config = dict(
    arch='uvit',
    train_examples=48750,
    conditioning='none',
    objective='epsilon',
    norm='layernorm',
    head_dim=48,
    moe='top_k',
    positions='sincos',
    adamw_lr_other_params=0.0023,
    epochs=31.5,
    lr_schedule='linear',
    weight_decay=0.3,
)
Rows from expert 4 of block 9, named by matrix and row number. Rows with one number belong to one neuron. Each number is 128 + 32 x the weight over the matrix's rms, rounded and kept within 0 to 255. All counts start at 0. Numbers have three digits each.
# up: expert up (model.blocks.9.mlp.up, 16x128x128), inputs 0-63
# down: expert down (model.blocks.9.mlp.down, 16x128x128, transposed), outputs 0-63
up.51:147139140077156054141085083125093143126171129136117138139114199049081107131172141127084151173185141100119090146161140109116114101154066131103153133133163115066098119046155131178113132149094131
up.52:134131120188169114144076138112115123067123071130192113111147151125136108148081135108173155130136120109122143063150153097153105133139120128146073140084134055182061154114120121083132119149119151
up.53:080081159112121136142130082080118130155109157093163096177129183102141158202098127082105099166095164146121094124111083124158105132162074152168105067141170112171109100158119135086062176137109123
up.54:134153142130138134138101075097116198096151153138127101101122137115073071156103132162136144085099087094101085108144118113093099144092141088131123139151122115139115170133124130193119170182113105
up.55:124100140128139150091104117114113098169115116138057172166108076126085210152149116121107124118110116092096155126141101171102129141109155128142097112107131135099141155117113091131141123148111112
up.56:108080152160171120150127128086100155088197144113198107131121158125072128115083127146089137120133164170138158112126189115136097121153066146151122124118143074159103142155108093049185189133159135
up.57:122082158118126105135134118127077108103143120066118111085172168131107069109175053137108147097130091072145093098161094120178171114105096156145111155181158097141217095192142122134115091125103128
up.58:150134180121125102128065128147107121123119169154104121116117124132146157123122154147092108118148148114135138121133172094115108119105162139108156128143134115148135140142122153125129146148133097
up.59:137118126186181185154083156144130155138062103124141063136146160094095156123097098133126133202153105098120143102207075173091118103208118191163143149101148093103118132160167091113123105036122095
up.60:100101142149140133154104076106127095139133109167090130136101155130122119108108134204105136072175127128046145102084144175125106144119121150156118124138156099117079083104061109090154187097093094
up.61:136150138134085136135081076144062118082133048135189179087157179143163140151179155070184159116131089138153148097111179141103128107157155136182108122136125129099092140088201100109124123073167161
up.62:152103137181171132085103082125111103100099106152106162153141144137127192156136078146185085127104130129102136167153134114144126113176124174109146097150132113151142120153104112091108096102106133
up.63:157175160077112123139086108217071127141129133126150154146128158130166111146132147065132113138119145171166139092047120117117103105095072133143156142119151123141135077159100148113127086092164139
up.64:129079233177120114066109130124133135085157101076059141134140132109116107176135125172157205115119131075142084166149107136097142170116123101144086134139134101099114130134197125142131120123095144
up.65:091162165124180145141113079100100114074139123168195103058101148104158059134210156152128167144139095090201122097161126100146080163158084120147118188077190094110094090078149153174176088079084223
up.66:141111114188169069138135164088116148127119121114120086121138107107146135182156162141165113134145148185150166096175092146139113124153167142113140197157057128135145090114072068092140165057071107
up.67:134087146156144101094074144130072051105142240107156101082075215071111142108236086108103149127100218107131103146159168096109090109213094111209216060188113152156126109060074100096164140157074066
up.68:167100147139102153133081085109104155167127146140181138143110136077092105185121094152137182098163140111061139124186197095086096093133123117125173137181123167146094109136098139164157166131121115
up.69:132128136113127098132056125114172080133158119094066126084150105090137139117143135131124088155150111094150113149147109184121164130132192147041112160123122123169135118179076105140046120093060100
up.70:149100164162123118174100122118079141095173174090183160106114119123117065130079123172141111099168159089099141163134137126130128132113108104108154089144143120115145141144151068131178070061135122
up.71:118073175113190101155089093174099049134142093141182076101072194140083080136047113146136091154160230172115130117142161157132096103106164180104104132130124066167134110134132157080197155130143150
up.72:136142169098153129093119131132158153150128132146102134192127190115062160126106153136107139175133152108117136125136162091132148102153117121129142103139132109108082103101128105116141121148120136
up.73:100111147132153166105104077165037159109124109120138124119143189165156095139171063076155092137116130118091103101199128127139170154127095096145077129217118139188105102164167163122175127178136130
up.74:124163143188200089079154167156140126115116123091140158091198233089093149103162186141082103150065145112153141060134207097131094111115124166157146139117097147138072140128065031064137102210090157
up.75:120083113118150081167100128168133154094159132056160158085169158127145046107047137199169155194085107156141215180076095137206096148191078115092117098107108170110107074115120070114151125130102166
up.76:129071093128165175133196096127094066083169083186168092121145135150094114130107134121157121087172195171151161083089188195171076112092121151137100201059086096156155142100131113047211129113116076
up.77:103099116123141116121148143168130072122167125126115119065191168120133133111082153148160130146125150183124187118081103167181087126137145149100154139126133161145164065119123117115138148138092109
up.78:173117172193184147076070064119139157116102137120127101129123105116122138156124130126111128097120109111123116131148148097104153100096159137160105142118110120169144156159128112153119146141086150
up.79:118136149186175086164049124098076105118090144163130145106127163130105118127180098130104165121142156096157158099178184104130092165205101127181236096172076146153093082109135166120119156125054129
up.80:151135179182121142124104134136114132104206149085172102122096125121119121087105110137136146121155149095094127086111157130144112165129130109151169106124135109160120101145200122120129067112141152
up.81:155137127105174140082114175181147121117160160079083132134095068132112106082095104110113118069152137165065122162156099099110156115120156120122117132132135099157133150126059114159143140198106064
up.82:150107186151112107142074146136137095081127209075129127159129166098175130122105136156090079113097154050116125127092137129127113156083194162099153108127144121133166157124127130101077087125082095
up.83:131151121160108162122086128149129118076127150153102146114122114132166109089129126167104113129164134125089204121101169102119095087115139147130123126179188148122109125111105131132154098114108130
up.84:113128106110141098068128117142151080156121132082129141101153101109127129168121086095139119171149094114174144107077074166081168160159111137139114192136157166094144114146177112149116079127137168
up.85:099112078150107154207115186151169113022144148095135121067167142119121090113138110113178162142101114142153130123164107071165106176117125150123157110132152148133225110110117175118081061091158112
up.86:125183100081131080154132113152072139140176083161108159131128140112139136151107149050122060120173098152194148185097129072177124094110071035126101097146136103114081102069074189126117070174129146
up.87:160150174148160108180114161113147113191071088156126160121158133126122184161148120062175157160091131064153113140130148168109040095100038078147051096093118089088065133133085131116143115115092133
up.88:122066118145156119090122156165177114179149058115126206143143130148157159146145098125130110198139115160188161172121116146164176094172121132136129053090136115107146116092130095086123042102115110
up.89:124153149165148182188125178175092069089135173092166153184134133132111080127084136152124055126175125107157153073135177192130131129090145137157159129123169066142066106142037143126121141115125101
up.90:124128086083184152111106120113109161124082123151114149109182136132114095098146108103117144100145136181067115077081122137109119135140173175111091186126117120111141152138098167182144159137180088
up.91:108088151101138165092075122153097086099204089085135138072148126153151103120171125112158143149111057101178092141185111102166102147127124115129142164196156080117169100139132102095141115080120136
up.92:135164156114134089144154142124093144107169160134156144192153188090123093115100122100121197147128163134118082144105142082092123075120092118129111075106156144149102144136130128108066140119129137
up.93:138141151136121144186111039172114124164153123140158186145059146145135102107146129156136129118152141143180121112110137198129113109136189116137132138112100122110093083100092132114093125044175140
up.94:150140179132138170175117025070161090062156162158139124160145196138101028148178144054117155061140053125116120078083082152110078132107149124175182118121165140024145058177125181161136124144041174
up.95:123145136129095157090121143140153152090141089140130123085145164106115127145088130172131083104109114146093122131108127126109087143115136124108090125123129116155093149119090071133157124141158129
up.96:155102131152174167156107115131152137106083077090129166129156112120086126152139090157195143124098147108096149119158089100093132120116162142119143131135106140086119128135100130128105156136116113
down.51:146127110183028152149138153164150116086123111124170159203096135137132126163100140090130143104133084100115152122086092114131107176153154104077113179122102131123107096166104169144116105148162112
down.52:166112130096097140137109103131121123158119144158093131154102087162125122131175128197120096138146134131140142159157137157132115081176163115098185117196137138151145092096118112197173161076127097
down.53:087073113185141144184179190095131078162108162097107042038217185122173083137062117139103103143080151112142175151116035184114116163215050222147173052190120092177082134164094112034189093255189117
down.54:103148065117153123170140131174122130133136127120115156119142112123114192122166109143102115097147179121122120117142129129129133140148136131129119143132131107152120118159138106094123089135148152
down.55:167181129042156093090146091049102097079149117164120184074119125120146170172208162136186175076079143126138138151151121154152080068078093217141096109148119082089156202143041118092117191104152142
down.56:122110126085140124159135095174130096132111103190098122156148116119126129172141163134113103130134084103062147137091080161092141135116201113163177112164164151112096110053105111180124175167091115
down.57:157116120115105118191150139156133146141079136115109078149136147092126211111058202054142148149109168168119151173081141118070159166130150084145190084119137194080030175117103178134151170179111115
down.58:132085122174168106117127093116148128130146130142139144092181162152090125186105117160166168080126147146140135138105141116144119168118056145108145173080137094126124102124163080113100159116174145
down.59:114119093122109120089169147134103097100167066113171096114054136172135104139125092121109117064130150134127068161115128074132076162050165160083159090115100232068194111148071112204087100126153104
down.60:155127176136149111092170091086095195068125087160162024157159158115149204229136143130161110096117176127120140114129173051204155144152096164141103136121058079066164192109075185141107086140171080
down.61:125099094101186089091116125129156128158135151123110121120108086123085069117147120203135147137167140072130142138200124116162084120144082141105158121150086137121120122151056129161150137133090083
down.62:122112129087098136079110132108126093113069132114124094123139116159155140110090162127173143156108109171105058180146211170134113067074120077066120127150085196153176159194095121162084095139079140
down.63:129078151144160136149164166066136114077111141102157104073158096130151129106083127155114084105163091120131149123159072074118179157179183123070138142178133131086145217096153122182148116161034120
down.64:078092132100115190119138067149171092123149130100117142144147201145140103191174116131200163096111116170159147093104102103100131174052119205138116084158064084026152160175119130054071079115070131
down.65:147107090070031121126094128143147116105126147120104138189130164125158121146120141077159127102124130128118146056074161111082163153117112172136136135171086117089242134138136153108091180124132110
down.66:174124132114121155110143121147148103139149137104153148106168139137102148135100121079085150089111136090103130099161091164100205195122106152123100058097144160165098127124151158185116111097168077
down.67:112146102110125135163161119139121149167121075118150119139159063152148086149076192148145140140149086129106153111131142126185174098098224136075095180077137152092149158190113101128136109128132168
down.68:127124134138176124148156163158133145169147119100106117087132139153089155064109133097098064148122124103179111151118103129187140195097125122144109142096147104145126160111098112080124115132150137
down.69:155116152106123149112136116149116158117160111116153157108126153152142129171137105118133163143132153158116181113130149096155109135122116136136154117144096108101099126125143144129169123164126120
down.70:050144154123142098112158122157142099110057141159077141130089165118178155115132169098081163156071169124119090095073128179096133114103151150088082175097114151148068110117080149111138092152120114
down.71:064156097159132130129114140090119136145148160110080141101111126178177104134127182135161210108102074097118095166099077111150106153154082128145201163146151116133145098132104059154089173117123123
down.72:144119132144072068128154068122116107068116080140137125099150042140090105202088090110126104138132126208105132179101152116125114126199168104095162143168126111129072113127117125127160125132149076
down.73:142110101116162103140169140113161108167134183114140138079134091183111126079111170118166139151145134170175129161102152143135066144120196188069170145099124113089054129114101151136135164091138120
down.74:156121146119061141172143103077097114114158150159097142167088068160124145120127074161134137095139133168081111173180115122102128112163130105166156095158165126141121098102174183157154187101143126
down.75:144118125161123131122117134137169106129141100165134144179162137109098140119153093120138090121161136134123108125100164110058115081097180129159141140149158091135134158146135171100114117132131105
down.76:109149138158129120113114122098126127138162133192091129127135152120163164164133127125089161108129088092110069155140047129116135126169147132128194105131168090149125109086142120159099185114106153
down.77:176092156158111111075113108102130140112155137176120098136145102134148165124137081101141109134146149087157127134191152111115102084132170187097086075133104115124186146185193166125087073128117106
down.78:128141120114131133149126150147135160168155125114134128127130131125143083132118128139151095110161115150133132103108135146150117142108105130113176094155154107097155102080144118080162103154149093
down.79:156115108111119132168129146143125167150163097107158082139116116120136125124056187078119110161131070125108132052110135130142169140111144104136048140080147174115169163140137143125141144172138152
down.80:122117108051099147142084156172099136127107120172090118143125152141129124108153161125176124076132142158124150135139146120121139179166139146142149128137173125121115134134137137089179110161124160
down.81:148141151114125118164132108158162144122108113141177141151152154121109106090130126112150142113103126145145142122095159114125102173141141166138154105106112138114136126126132109129108129112122156
down.82:130170100150116092090142137122087146090126152123136134075095148165113118123138136206170177132145090168182127121158139115193111090114096141165078137107069097114069100145104109136155092109220171
down.83:130114106121173117103119169129117144153176103080128101132119144090078151106110125127146117145114141153179108148121148108076108131100103137106125095017106188135187140161135148110090105160127119
down.84:116220149078160071151152119153089139143133089191212143130174144206139126093107156098153136142162165141068114149013148154069104136133137163134085091164175136152119130134058128213093092190128172
down.85:180157134123111123126124121190088164165135157128106073174081126100157100119129153145132090131141117147142130084090118134077168114146091113161143148097116136168109114175091106146157161165145093
down.86:151107137164119111085127151162108118135150111148138091180154193116161115098142146207118151141077191139144076095139166137132112138097168159117118173124093167146149109181172099154113198055117087
down.87:130171162141202093142100103122174096085168188136100138159095099078077160167124116092172177133183069114084185167111117170168149122170120101148103109134132078144102133057154178118152117146127224
down.88:184131081104114165124101082115111059148151106159097063159169084145158168114174136153122181152134200180185097234206093110203149094149103181155111124123200116136133095122095161082080091043113110
down.89:085106127139120119128123129100137184151116117168153074121124152128144132086127139128171166115133152169122138135129102065129120129212070147145126135161136105144139155135182103109117149150156127
down.90:161192172137109052098105089100078074120172132123155130089125074111169114121157124127135152169102141124103161156138150172136137151091111099136133134143112143096119130096109109057121154126149140
down.91:047202117137127094107196130148086095113071130131140113111096137149132126058115168081184123096125176151126112096102073115099146139213116149061150132135171120104071156153131200177115100204101088
down.92:138105098138156134137123075150103123128127121127137126097151092138110133129101130155127069144129103098123164084137136135168160136152153119107149171211091087114167086095070100181180119146142134
down.93:116145101118146111106123145076140151134122080148158089073115086108113140146126117130161163151098129133120127113129093104121149131205102128135162138132182063167165168146156110106143102155166081
down.94:078146140131098071122192141195108142148085067143118140101122104131184116112130095131152112141160197113139159123176096032183146121132093147102085104103150137123174167086170074128043176165154154
down.95:217142100103134140108127159133093122143116123167129119094121095075150132124156139171119155135032151121107095119110161108123123137196150146125143102171110164155106187116119093100156124126145132
down.96:136163111174082145128151138126126134118094104145179075156127139165142163096182136112081112104117160118128118106117128094133176115102110151196098116098124129147127097143089089142085050083121121