python train.py --model="image diffusion model" --dataset="photos of arthropod specimens (BIOSCAN-5M)" --image_size=32 --conditioning="none" --objective="epsilon" --cond_dim=256 --norm="layernorm" --num_experts=16 --expert_mlp_ratio=1 --experts_per_token=2 --patch_size=[4, 4] --positions="sincos" --eps=1e-08 --adamw_lr_other_params=0.0023 --ema_decay=0.995
Rows from block 6 of a small image diffusion model, named by matrix and row number. Rows with one number within an expert belong to one neuron, the router's apart. Each number is 128 + 32 x the weight over its row's rms, rounded and kept within 0 to 255. All counts start at 0. Numbers have three digits each. After the name is the row's rms in percent of the matrix's.
After each expert's rows are labels from the 100 images, of 14848 (inputs lightly noised), where the router gives the expert most weight on average: "patch colour" is the nearest of a few named colours to the mean colour under the peak; "place" is the part of the image that holds the peak. Only what is clearly more common there than usual is listed. The data: photos of arthropod specimens (BIOSCAN-5M). In brackets: how many of the 100.
# router: router (model.blocks.6.mlp.router.weight, 16x128, trained with AdamW), inputs 0-63
# up: expert up (model.blocks.6.mlp.up, 16x128x128), inputs 0-63
# down: expert down (model.blocks.6.mlp.down, 16x128x128, transposed), outputs 0-63

# expert 5
router.5 071:146162222151135162141130117138110099139149121174121130140173125164163098082120178131145171127146126094131146126161154156141154151154096169119136129094138121145085105111108097141100131130103117
up.2 100:122107081101111178160078142126110151108116111136134144046054137128103147171198167128125093123164127069124149150137145156107198152138064090146149147127209145101139122135155122112105105145151178
down.2 099:142157181074171154097135114130093140125133123104099146143162125099140135133152092152121121100090152148171109116085108076151132150071151119108140167137118139086106156069135148117119111127091099
up.3 086:132158152099118155165157074030185193170105096135178099178150167095122174133117097141128114191109072099087117123161193122175145130135130153109071113118116118175095115166175182115074096143161129
down.3 090:088095143127089119149112136216110148114124192164158149079099066149148088120144150157071173103163091182206143086117138116066073128103132143154133138156139110131101117147088112078153129090144110
up.4 101:054130154183100093079124175125121051116133131090133119160120119134183141142188093134123128158155067056131142134138090115129117112113119134120168126182126121080140165164088121128128105099096208
down.4 115:145114141134150147109114117120161180095148168163119126097142135169095080097099153132131088145069079095114124106099098151152164145111059126134109114083057067090101102146176102125153127156134176
up.5 099:125069170093132129076119154160128152106128167112086191100087140113093117163163096108122123123091155167134124151096104138152167135131129052131119164136119051166170175149125114094153203164177112
down.5 096:112120152082065121087129157090078144119117103132179048123141159138164140158139166103099115128079127065136150126150128120085133124127097121133168125124144128136092083173093176123163101141117079
patch colour: pink (90)
place: middle right (85)

# expert 2
router.2 115:105123174182122162107089114183166118134111092101133070142111094127148140148159150136063107145139084113127098111172107128082128094119126130105061119150137143098112133185165103126135198105100181
up.2 095:101079139114167142140134147102085160088173144152125133143063129128113134124168165129128135138181126099123116151146130153116100084143112123169176155077147090123113155065157193137134130139165111
down.2 088:145137175183149084179129165143136154109143158088108106136078127074135097138096109171113136147144131135112115122099105132128196145158118116147125207138067107097120122166126150079172113197149107
up.3 120:134156147083120110145144086117101145131225100128092129133167167136049141088171130154156108112134128096102097111131171088119094147135179067098134149108120083097166097084212127075152097111103115
down.3 105:122149114115148076124098178137165166159166098079091098123189126158046173109127132139132121103120085125123100101112129136103110068138098058170151162175113097157153086095121073099180106148105067
up.4 111:189099145113089131133123135100075166151071095110146129121177165103101131086148158150195112134086220157168116175143141125124117143147101141099154139124122120130187153137132157101171109153166166
down.4 119:155160170089101091092122126217101053107153183187152078139134119108136124123114095097095118148151181149088151086152099150104086151150108117149152088136084151142067157167064143130091101197124131
up.5 099:119165192143119174160126137149116143122082113160101111142141160114075095184188138159130111101142084071071151140101093071147154125159090121136122141112134112151120147137113177102136068162115137
down.5 104:143089099147122144149117157062159183164128130124104125130131081126144180086108120127160120164104034121168089136130146125107170134129070149087090120137123199138137162105069167184148136139126128
patch colour: brown (65); black (34)
place: centre (57)

# expert 8
router.8 105:078087103093156104124206110127183130176123186109113135118107139142109137074109095138173145090127163105096088122099138071123111138121138111135143083118056111158166117066094146119190080125117081
up.2 098:145109085018069127084161133156098166181078142151131118147143140121181108083164118156142072187112167171132151107078166107152120150101112081149109134149140130130153095143095105131147108142086139
down.2 094:120122136189094116139112116107110104101105121103096155109120118123138100148133128121106141087120111122092174194150104171129145172132182115054107132145118097138097153111188079104074114099137188
up.3 095:094127146094129121139135182115113091132145122156126167089109112086081088181066108154091132171121133154116151128140136138223110158095165117130085090128172116099104168129140148102108166087114028
down.3 093:156106159154132129158100133104175124135110131069091105153120180123098105080170124104134133137139102130118100170150186127070101149110110146118151105122089140149101077136072090150109092084072167
up.4 094:137164152140159133103119115121105209105167177174177097143089166100158113058156172193198116177128126145109140103163160129092140099118128190154099156119122174150086190122104182084088118096084136
down.4 096:105141103145158152152112132119163102114108165167152106138128130075195115171111106079050122049094154091123121134182153176121147167108100114157199165094159116160114080166135081070145104149147154
up.5 091:104152118200094127110119134090058095164206093161078198114155114149069129197082148105150121036109131145141094182102147161128112174162135128126084175143116114154139125073180129049153130098146087
down.5 088:152090118129131128127118187116191135141144104112121077136177093176114116087159123104067097101124095081147149113100103144152151158146111158102128184149119185100177160119079165151190107171150146
patch colour: white (94)
place: bottom right (66)

# expert 4
router.4 108:245065051063090128166173154125128153174185122157136174171139144100110086141140114121128137174139157218165056060085074079127112112162106104126151132165112135126143086107133124106124131146106116
up.2 096:126129146125102143155083130138172139128116143125110122142105172114101097096128098104173171123131110111095103105175160081064131159098109148117105110107186190121034119154121123107129148149097057
down.2 105:127157115148123129133128139093117133118165134172130159073108037138133165162109135174083128061135097164138093134076104100106141098083131157162197167100084098147135157092145089129144175121133136
up.3 126:130171200151220140058148086133075107132070082128143130125156119083096127123102145127089108112131099107122150159189182180111174160113148110167123070121130156129097186139100070106071171121184118
down.3 115:151111171120086057116134190167130085108130116158141129139100093109089122105130165110123093196104195058165150087088075144082127125179148125043091120133149105090135096073135146183065130120195187
up.4 092:120151132108161074059078136100067135114185112177178168170147167135116171173175134131112130138174087118132094136149149140106172191147159076163099099129140149087125169113129071100130122134121115
down.4 079:129142101057099133143182115148081110175173154156096117055174125115088064094139191163107123128113133195104072087118166163094161132124084130136131212130181205097072162146161111123077136109122176
up.5 098:106132147067110133112118106124103162098160120172107114143155139112123110080140128161171148112132147124101131159138112106142105134131099187146171130190128102165137074134148132084163072152049188
down.5 117:192144112133166155180132139114119145104121105091157163153110165155076100154169056125102109106135142121207044112108141131125067152163120087110098141091049164146164144124157131142196081153217142
patch colour: white (87)
place: bottom centre (65); bottom right (35)

# expert 1
router.1 113:255213205134125096110100102060139172130119085117120139148111141080128134145137136145129133150124059146161162194161116117119114120129140124127110166150135121171131150123185160089117141092111152
up.2 098:033119150168172202146149129115145138133112165151141121114135180089133139136160146168141142062140049044038067111113122138118156137129082150094102159148158124124149138133138112108126096185137110
down.2 119:095183100076099107136209118128151088150184109137110069122137103177140140179102116129077163090155045111169170133119171091146103156080147158173161108150186117119063132131131171143121133177154156
up.3 099:079136127164156149135116198086078118116127150148175051157093107154129084126129095111193137101104127129136073095165180085127190112106142164067146152149138163111159070153085118140125060183154058
down.3 105:124144157158116132144101184148142130096129137119116056090155172189063116184151149133121136117137117139100144139218089122100127142158099135133125083145126089125114111120162098132105139099125115
up.4 092:185137126100105127065092065106125159161160067148160103174228129110094089120118109139074105147085114142202126132195126176107093081092164152098164160130154127089173071147141111128148087132166185
down.4 092:128120169135113082160178141224120151115147180087098133157067121144119082158149134101129128202163193113064140138157154110079147130148104094112094120130085094134157225095106158046140093122125133
up.5 093:138123156193143163155098126092167168139130150088080132195112118038097139088141099148163159125182138131085089105107074149167091159106134128164120133123066131161099135149107143121122132165162159
down.5 090:143115082148114133125095127123123145107095088129154104050081137133132200106201138144143126136096070151140147160138166144115153113145140141074097086113182091128099067155116101096091139157084087
patch colour: pink (89)
place: top centre (79)

# expert 12
router.12 116:113115079092064062116102137081151158129129109147132121105083146164121130127162090146138130124177184176198172162151074141128136142100126096138072143106101102124148107113126125099119148121125093
up.2 103:104067128133080210155122141151139092077119122185087109146069100112087108146160147160134092159155163094124107107091134153162161121178074184176156204163194134180104103143150126079075133159110155
down.2 110:143120135117135139086165167134058074154126104144144089129134192139100133122136087095075130122128086119198100095158097102093138077087086163082086090155117054151121095105106120119150135106157089
up.3 095:097120164111136177128117105163143178165098185097127116166148125123124116077127177083163126189166137174117131150167153144118099064136190111131163100128172143055108146129208071068181132119117161
down.3 103:135136112112151124122112145137157113164118122119056112165090054159171155156176080136151119141076126132092116143141180153115165080136128132055109093085114039107108114109091173156091195129155106
up.4 101:182110167129130148113134155138157141188113133151098137090127148036143128175110129174102127109176137149085143150152075145161141138150171104137154086118182157071089154177110110114038135083178132
down.4 093:120119148169100109162137165128147115142125111081120090138176127117098148125105119099143073177185157048122116153110109139149164132119155115192127133161206142105119162074084167111137116224166067
up.5 098:167155164168164139116185084177108166068165063135143157151145139124073158082089146162118122127141083090117141183160102123070121123094145187136150159142141111107175067163134137094160185138144156
down.5 099:149085107092101088165132102124159178117111190097111102147070117127106119162146147131166091145118158167106115121076181087128092204119157169137123178100130110135132172085118135124088119101117096
patch colour: pink (96)
place: top left (100)

# expert 0
router.0 070:147141162106055082098072116058094121123125108088169106118109109132130091096124155110141146135108200198203183124138151137133113166171096145112119125096139150076088168101084133147083100134129108
up.2 107:090135128151102101147070088142131119094198099189138121101119136160128085197158196072103091176127119113128105110127158161141150130142160089111125141130130117136111112070163094132127152128088125
down.2 098:132125147166130210156163180122130120137098145083124107180123157120146056110109134169160071115078113157148167150102096143159183173144125134122129142075159164125079127160119170136139155106137091
up.3 083:135130131183138154177149164166166175081144143105156133171106179099099137123119137120176116120114121114118123118153086093115114154133100082067149117140091123138079114146147118139110148166094140
down.3 084:165074124151122174088063167125141065174144133067099177100140171147137111082053204108117150136101158126159092152143092119068113122189167092134151120121152163147137167111132068072126096088179140
up.4 084:101124058181102159175146094163182116120181133134166042106121099119120081150117119180122122170164147100124088175143083168106131068139144156136115207140139135098122090201109097137120109148128124
down.4 085:151153149126165091088123122129116095042172125116138140158123164187157128102070153136159069133141117203135160056063126140130184147098088102092136064135123126118125079080139180082177138189176135
up.5 102:094084094088156063091121077138151156128155126190146194134142158102091114118124154108097104138119133128132158172089187131087177080155146097178077172117154122130155122118131110108168158101132130
down.5 098:090103148145118140173146183088068132094074146134122053082157160127154172174203052169158123142132138163132152120127109134156117132138147130117068100112153103100126128095164140113121123113146059
patch colour: white (95)
place: top left (87)

# expert 10
router.10 095:123114117085038072089050115075089150122148128094144119158153133092112150083131159121122113133133234206237191219177187139120124142188130100138146128111139160141122154130126123104118115123124144
up.2 107:134152102123156159180105124083129141159107160146137124119065103123137161113134116201182141081142104124092103101116107084069115134122083121130132134091104137165073117120160199101056121143143157
down.2 111:142146108121074110093103132159133197170125086107137110114128168112122133190099108037128098152143151156106166161126156079130196145086155166128083112153128091100109101163042119110154124108096091
up.3 103:102107106135084100175156131073142119159124107171107119145089124124124150133151094199138168119167103111071104129184125128117128135108115170145111097147086106140084144126130116108106121147082121
down.3 105:120137086121088108116121155144124074188116097136140151076109172105159112160178122175105114160106095144149110130089155077117157148149216140089080114133120148088148115136121120102068140148126161
up.4 092:146124107130084132157172096136154117158105078151137163194160177095110149127121115096121109077095127083146088162099064143104176113099187149099088123213114135168172081089132126106166125142157126
down.4 095:098122115124130115110064103180177113154140192170157125124094093125112092112174121114110177172135122119103141103173167085102084134128100119089129076089171135060162101145112150090165117102132167
up.5 120:095102150110122145197151118141143092147124132145130136158118130128048145118143092097180136084133087097112096184087119091156132143196148173150098170136136137194144142112154175096149106115100105
down.5 116:113113086148101171125153130121117116130125107114094153083065141090073165117185168145115167077125110116144112136060113099155152115123139106148033141146179167104184103157129128110109105158171166
patch colour: pink (89)
place: top right (90)

# expert 3
router.3 110:117213230178127121122093125132099095109130106104122137124110133126132166150140110129107140140113003042104133191144136112144136137100132136099114159114163116122094139095127142117093094133095092
up.0 120:067105141132148110134132111164185165146158168182177133103118153088070145129075095118077177194147137178124119108189139096098183090124187115160111084088170125112099149118131116101127153105098090
down.0 115:145076236093106095139137106134083106164171107122142134151148163090125159148133081093166066106135141127097156133119121146162178121148119166166101146117120148139141131109122069147168234108171101
up.1 084:149130119181130084110094097120155158106162095098175100114157208084152098227139063144149148176125120166209169124155171144084151087103115172113107130143127115082120136169120061110133132150149124
down.1 082:163113157081176102104161120128110160179118153102110134195103122079106154131159125093155134139095113135124093107092085085156146179178123145182155149118129115166137086125158181107150123123174145
up.2 084:186104065107146116098164103046136141152063088124122102154172167121165119131133098163147098108123188151141163137204159143094136128143096127122174124101099112139103097134090122105180030130056169
down.2 096:168115123107094157164123091157090113097189101112185175208128108122112101134113138141127125084111144178080102089091103108111124112176109161163145144152094178077165157127177147190182151029169124
up.3 104:195139118140088088121099111049135115084162117092151095132077082136124077123131140174156181110120169221171214137159126151156159143183114143170137121133176173121143145145084118103143122098151134
down.3 120:127123103095142188140116116149103099165104097099143104088116136064191164144128124105136096143111147159139121083142110116132069125089103179097124084153100135112114063184103111070180132138121112
patch colour: white (91)
place: middle left (100)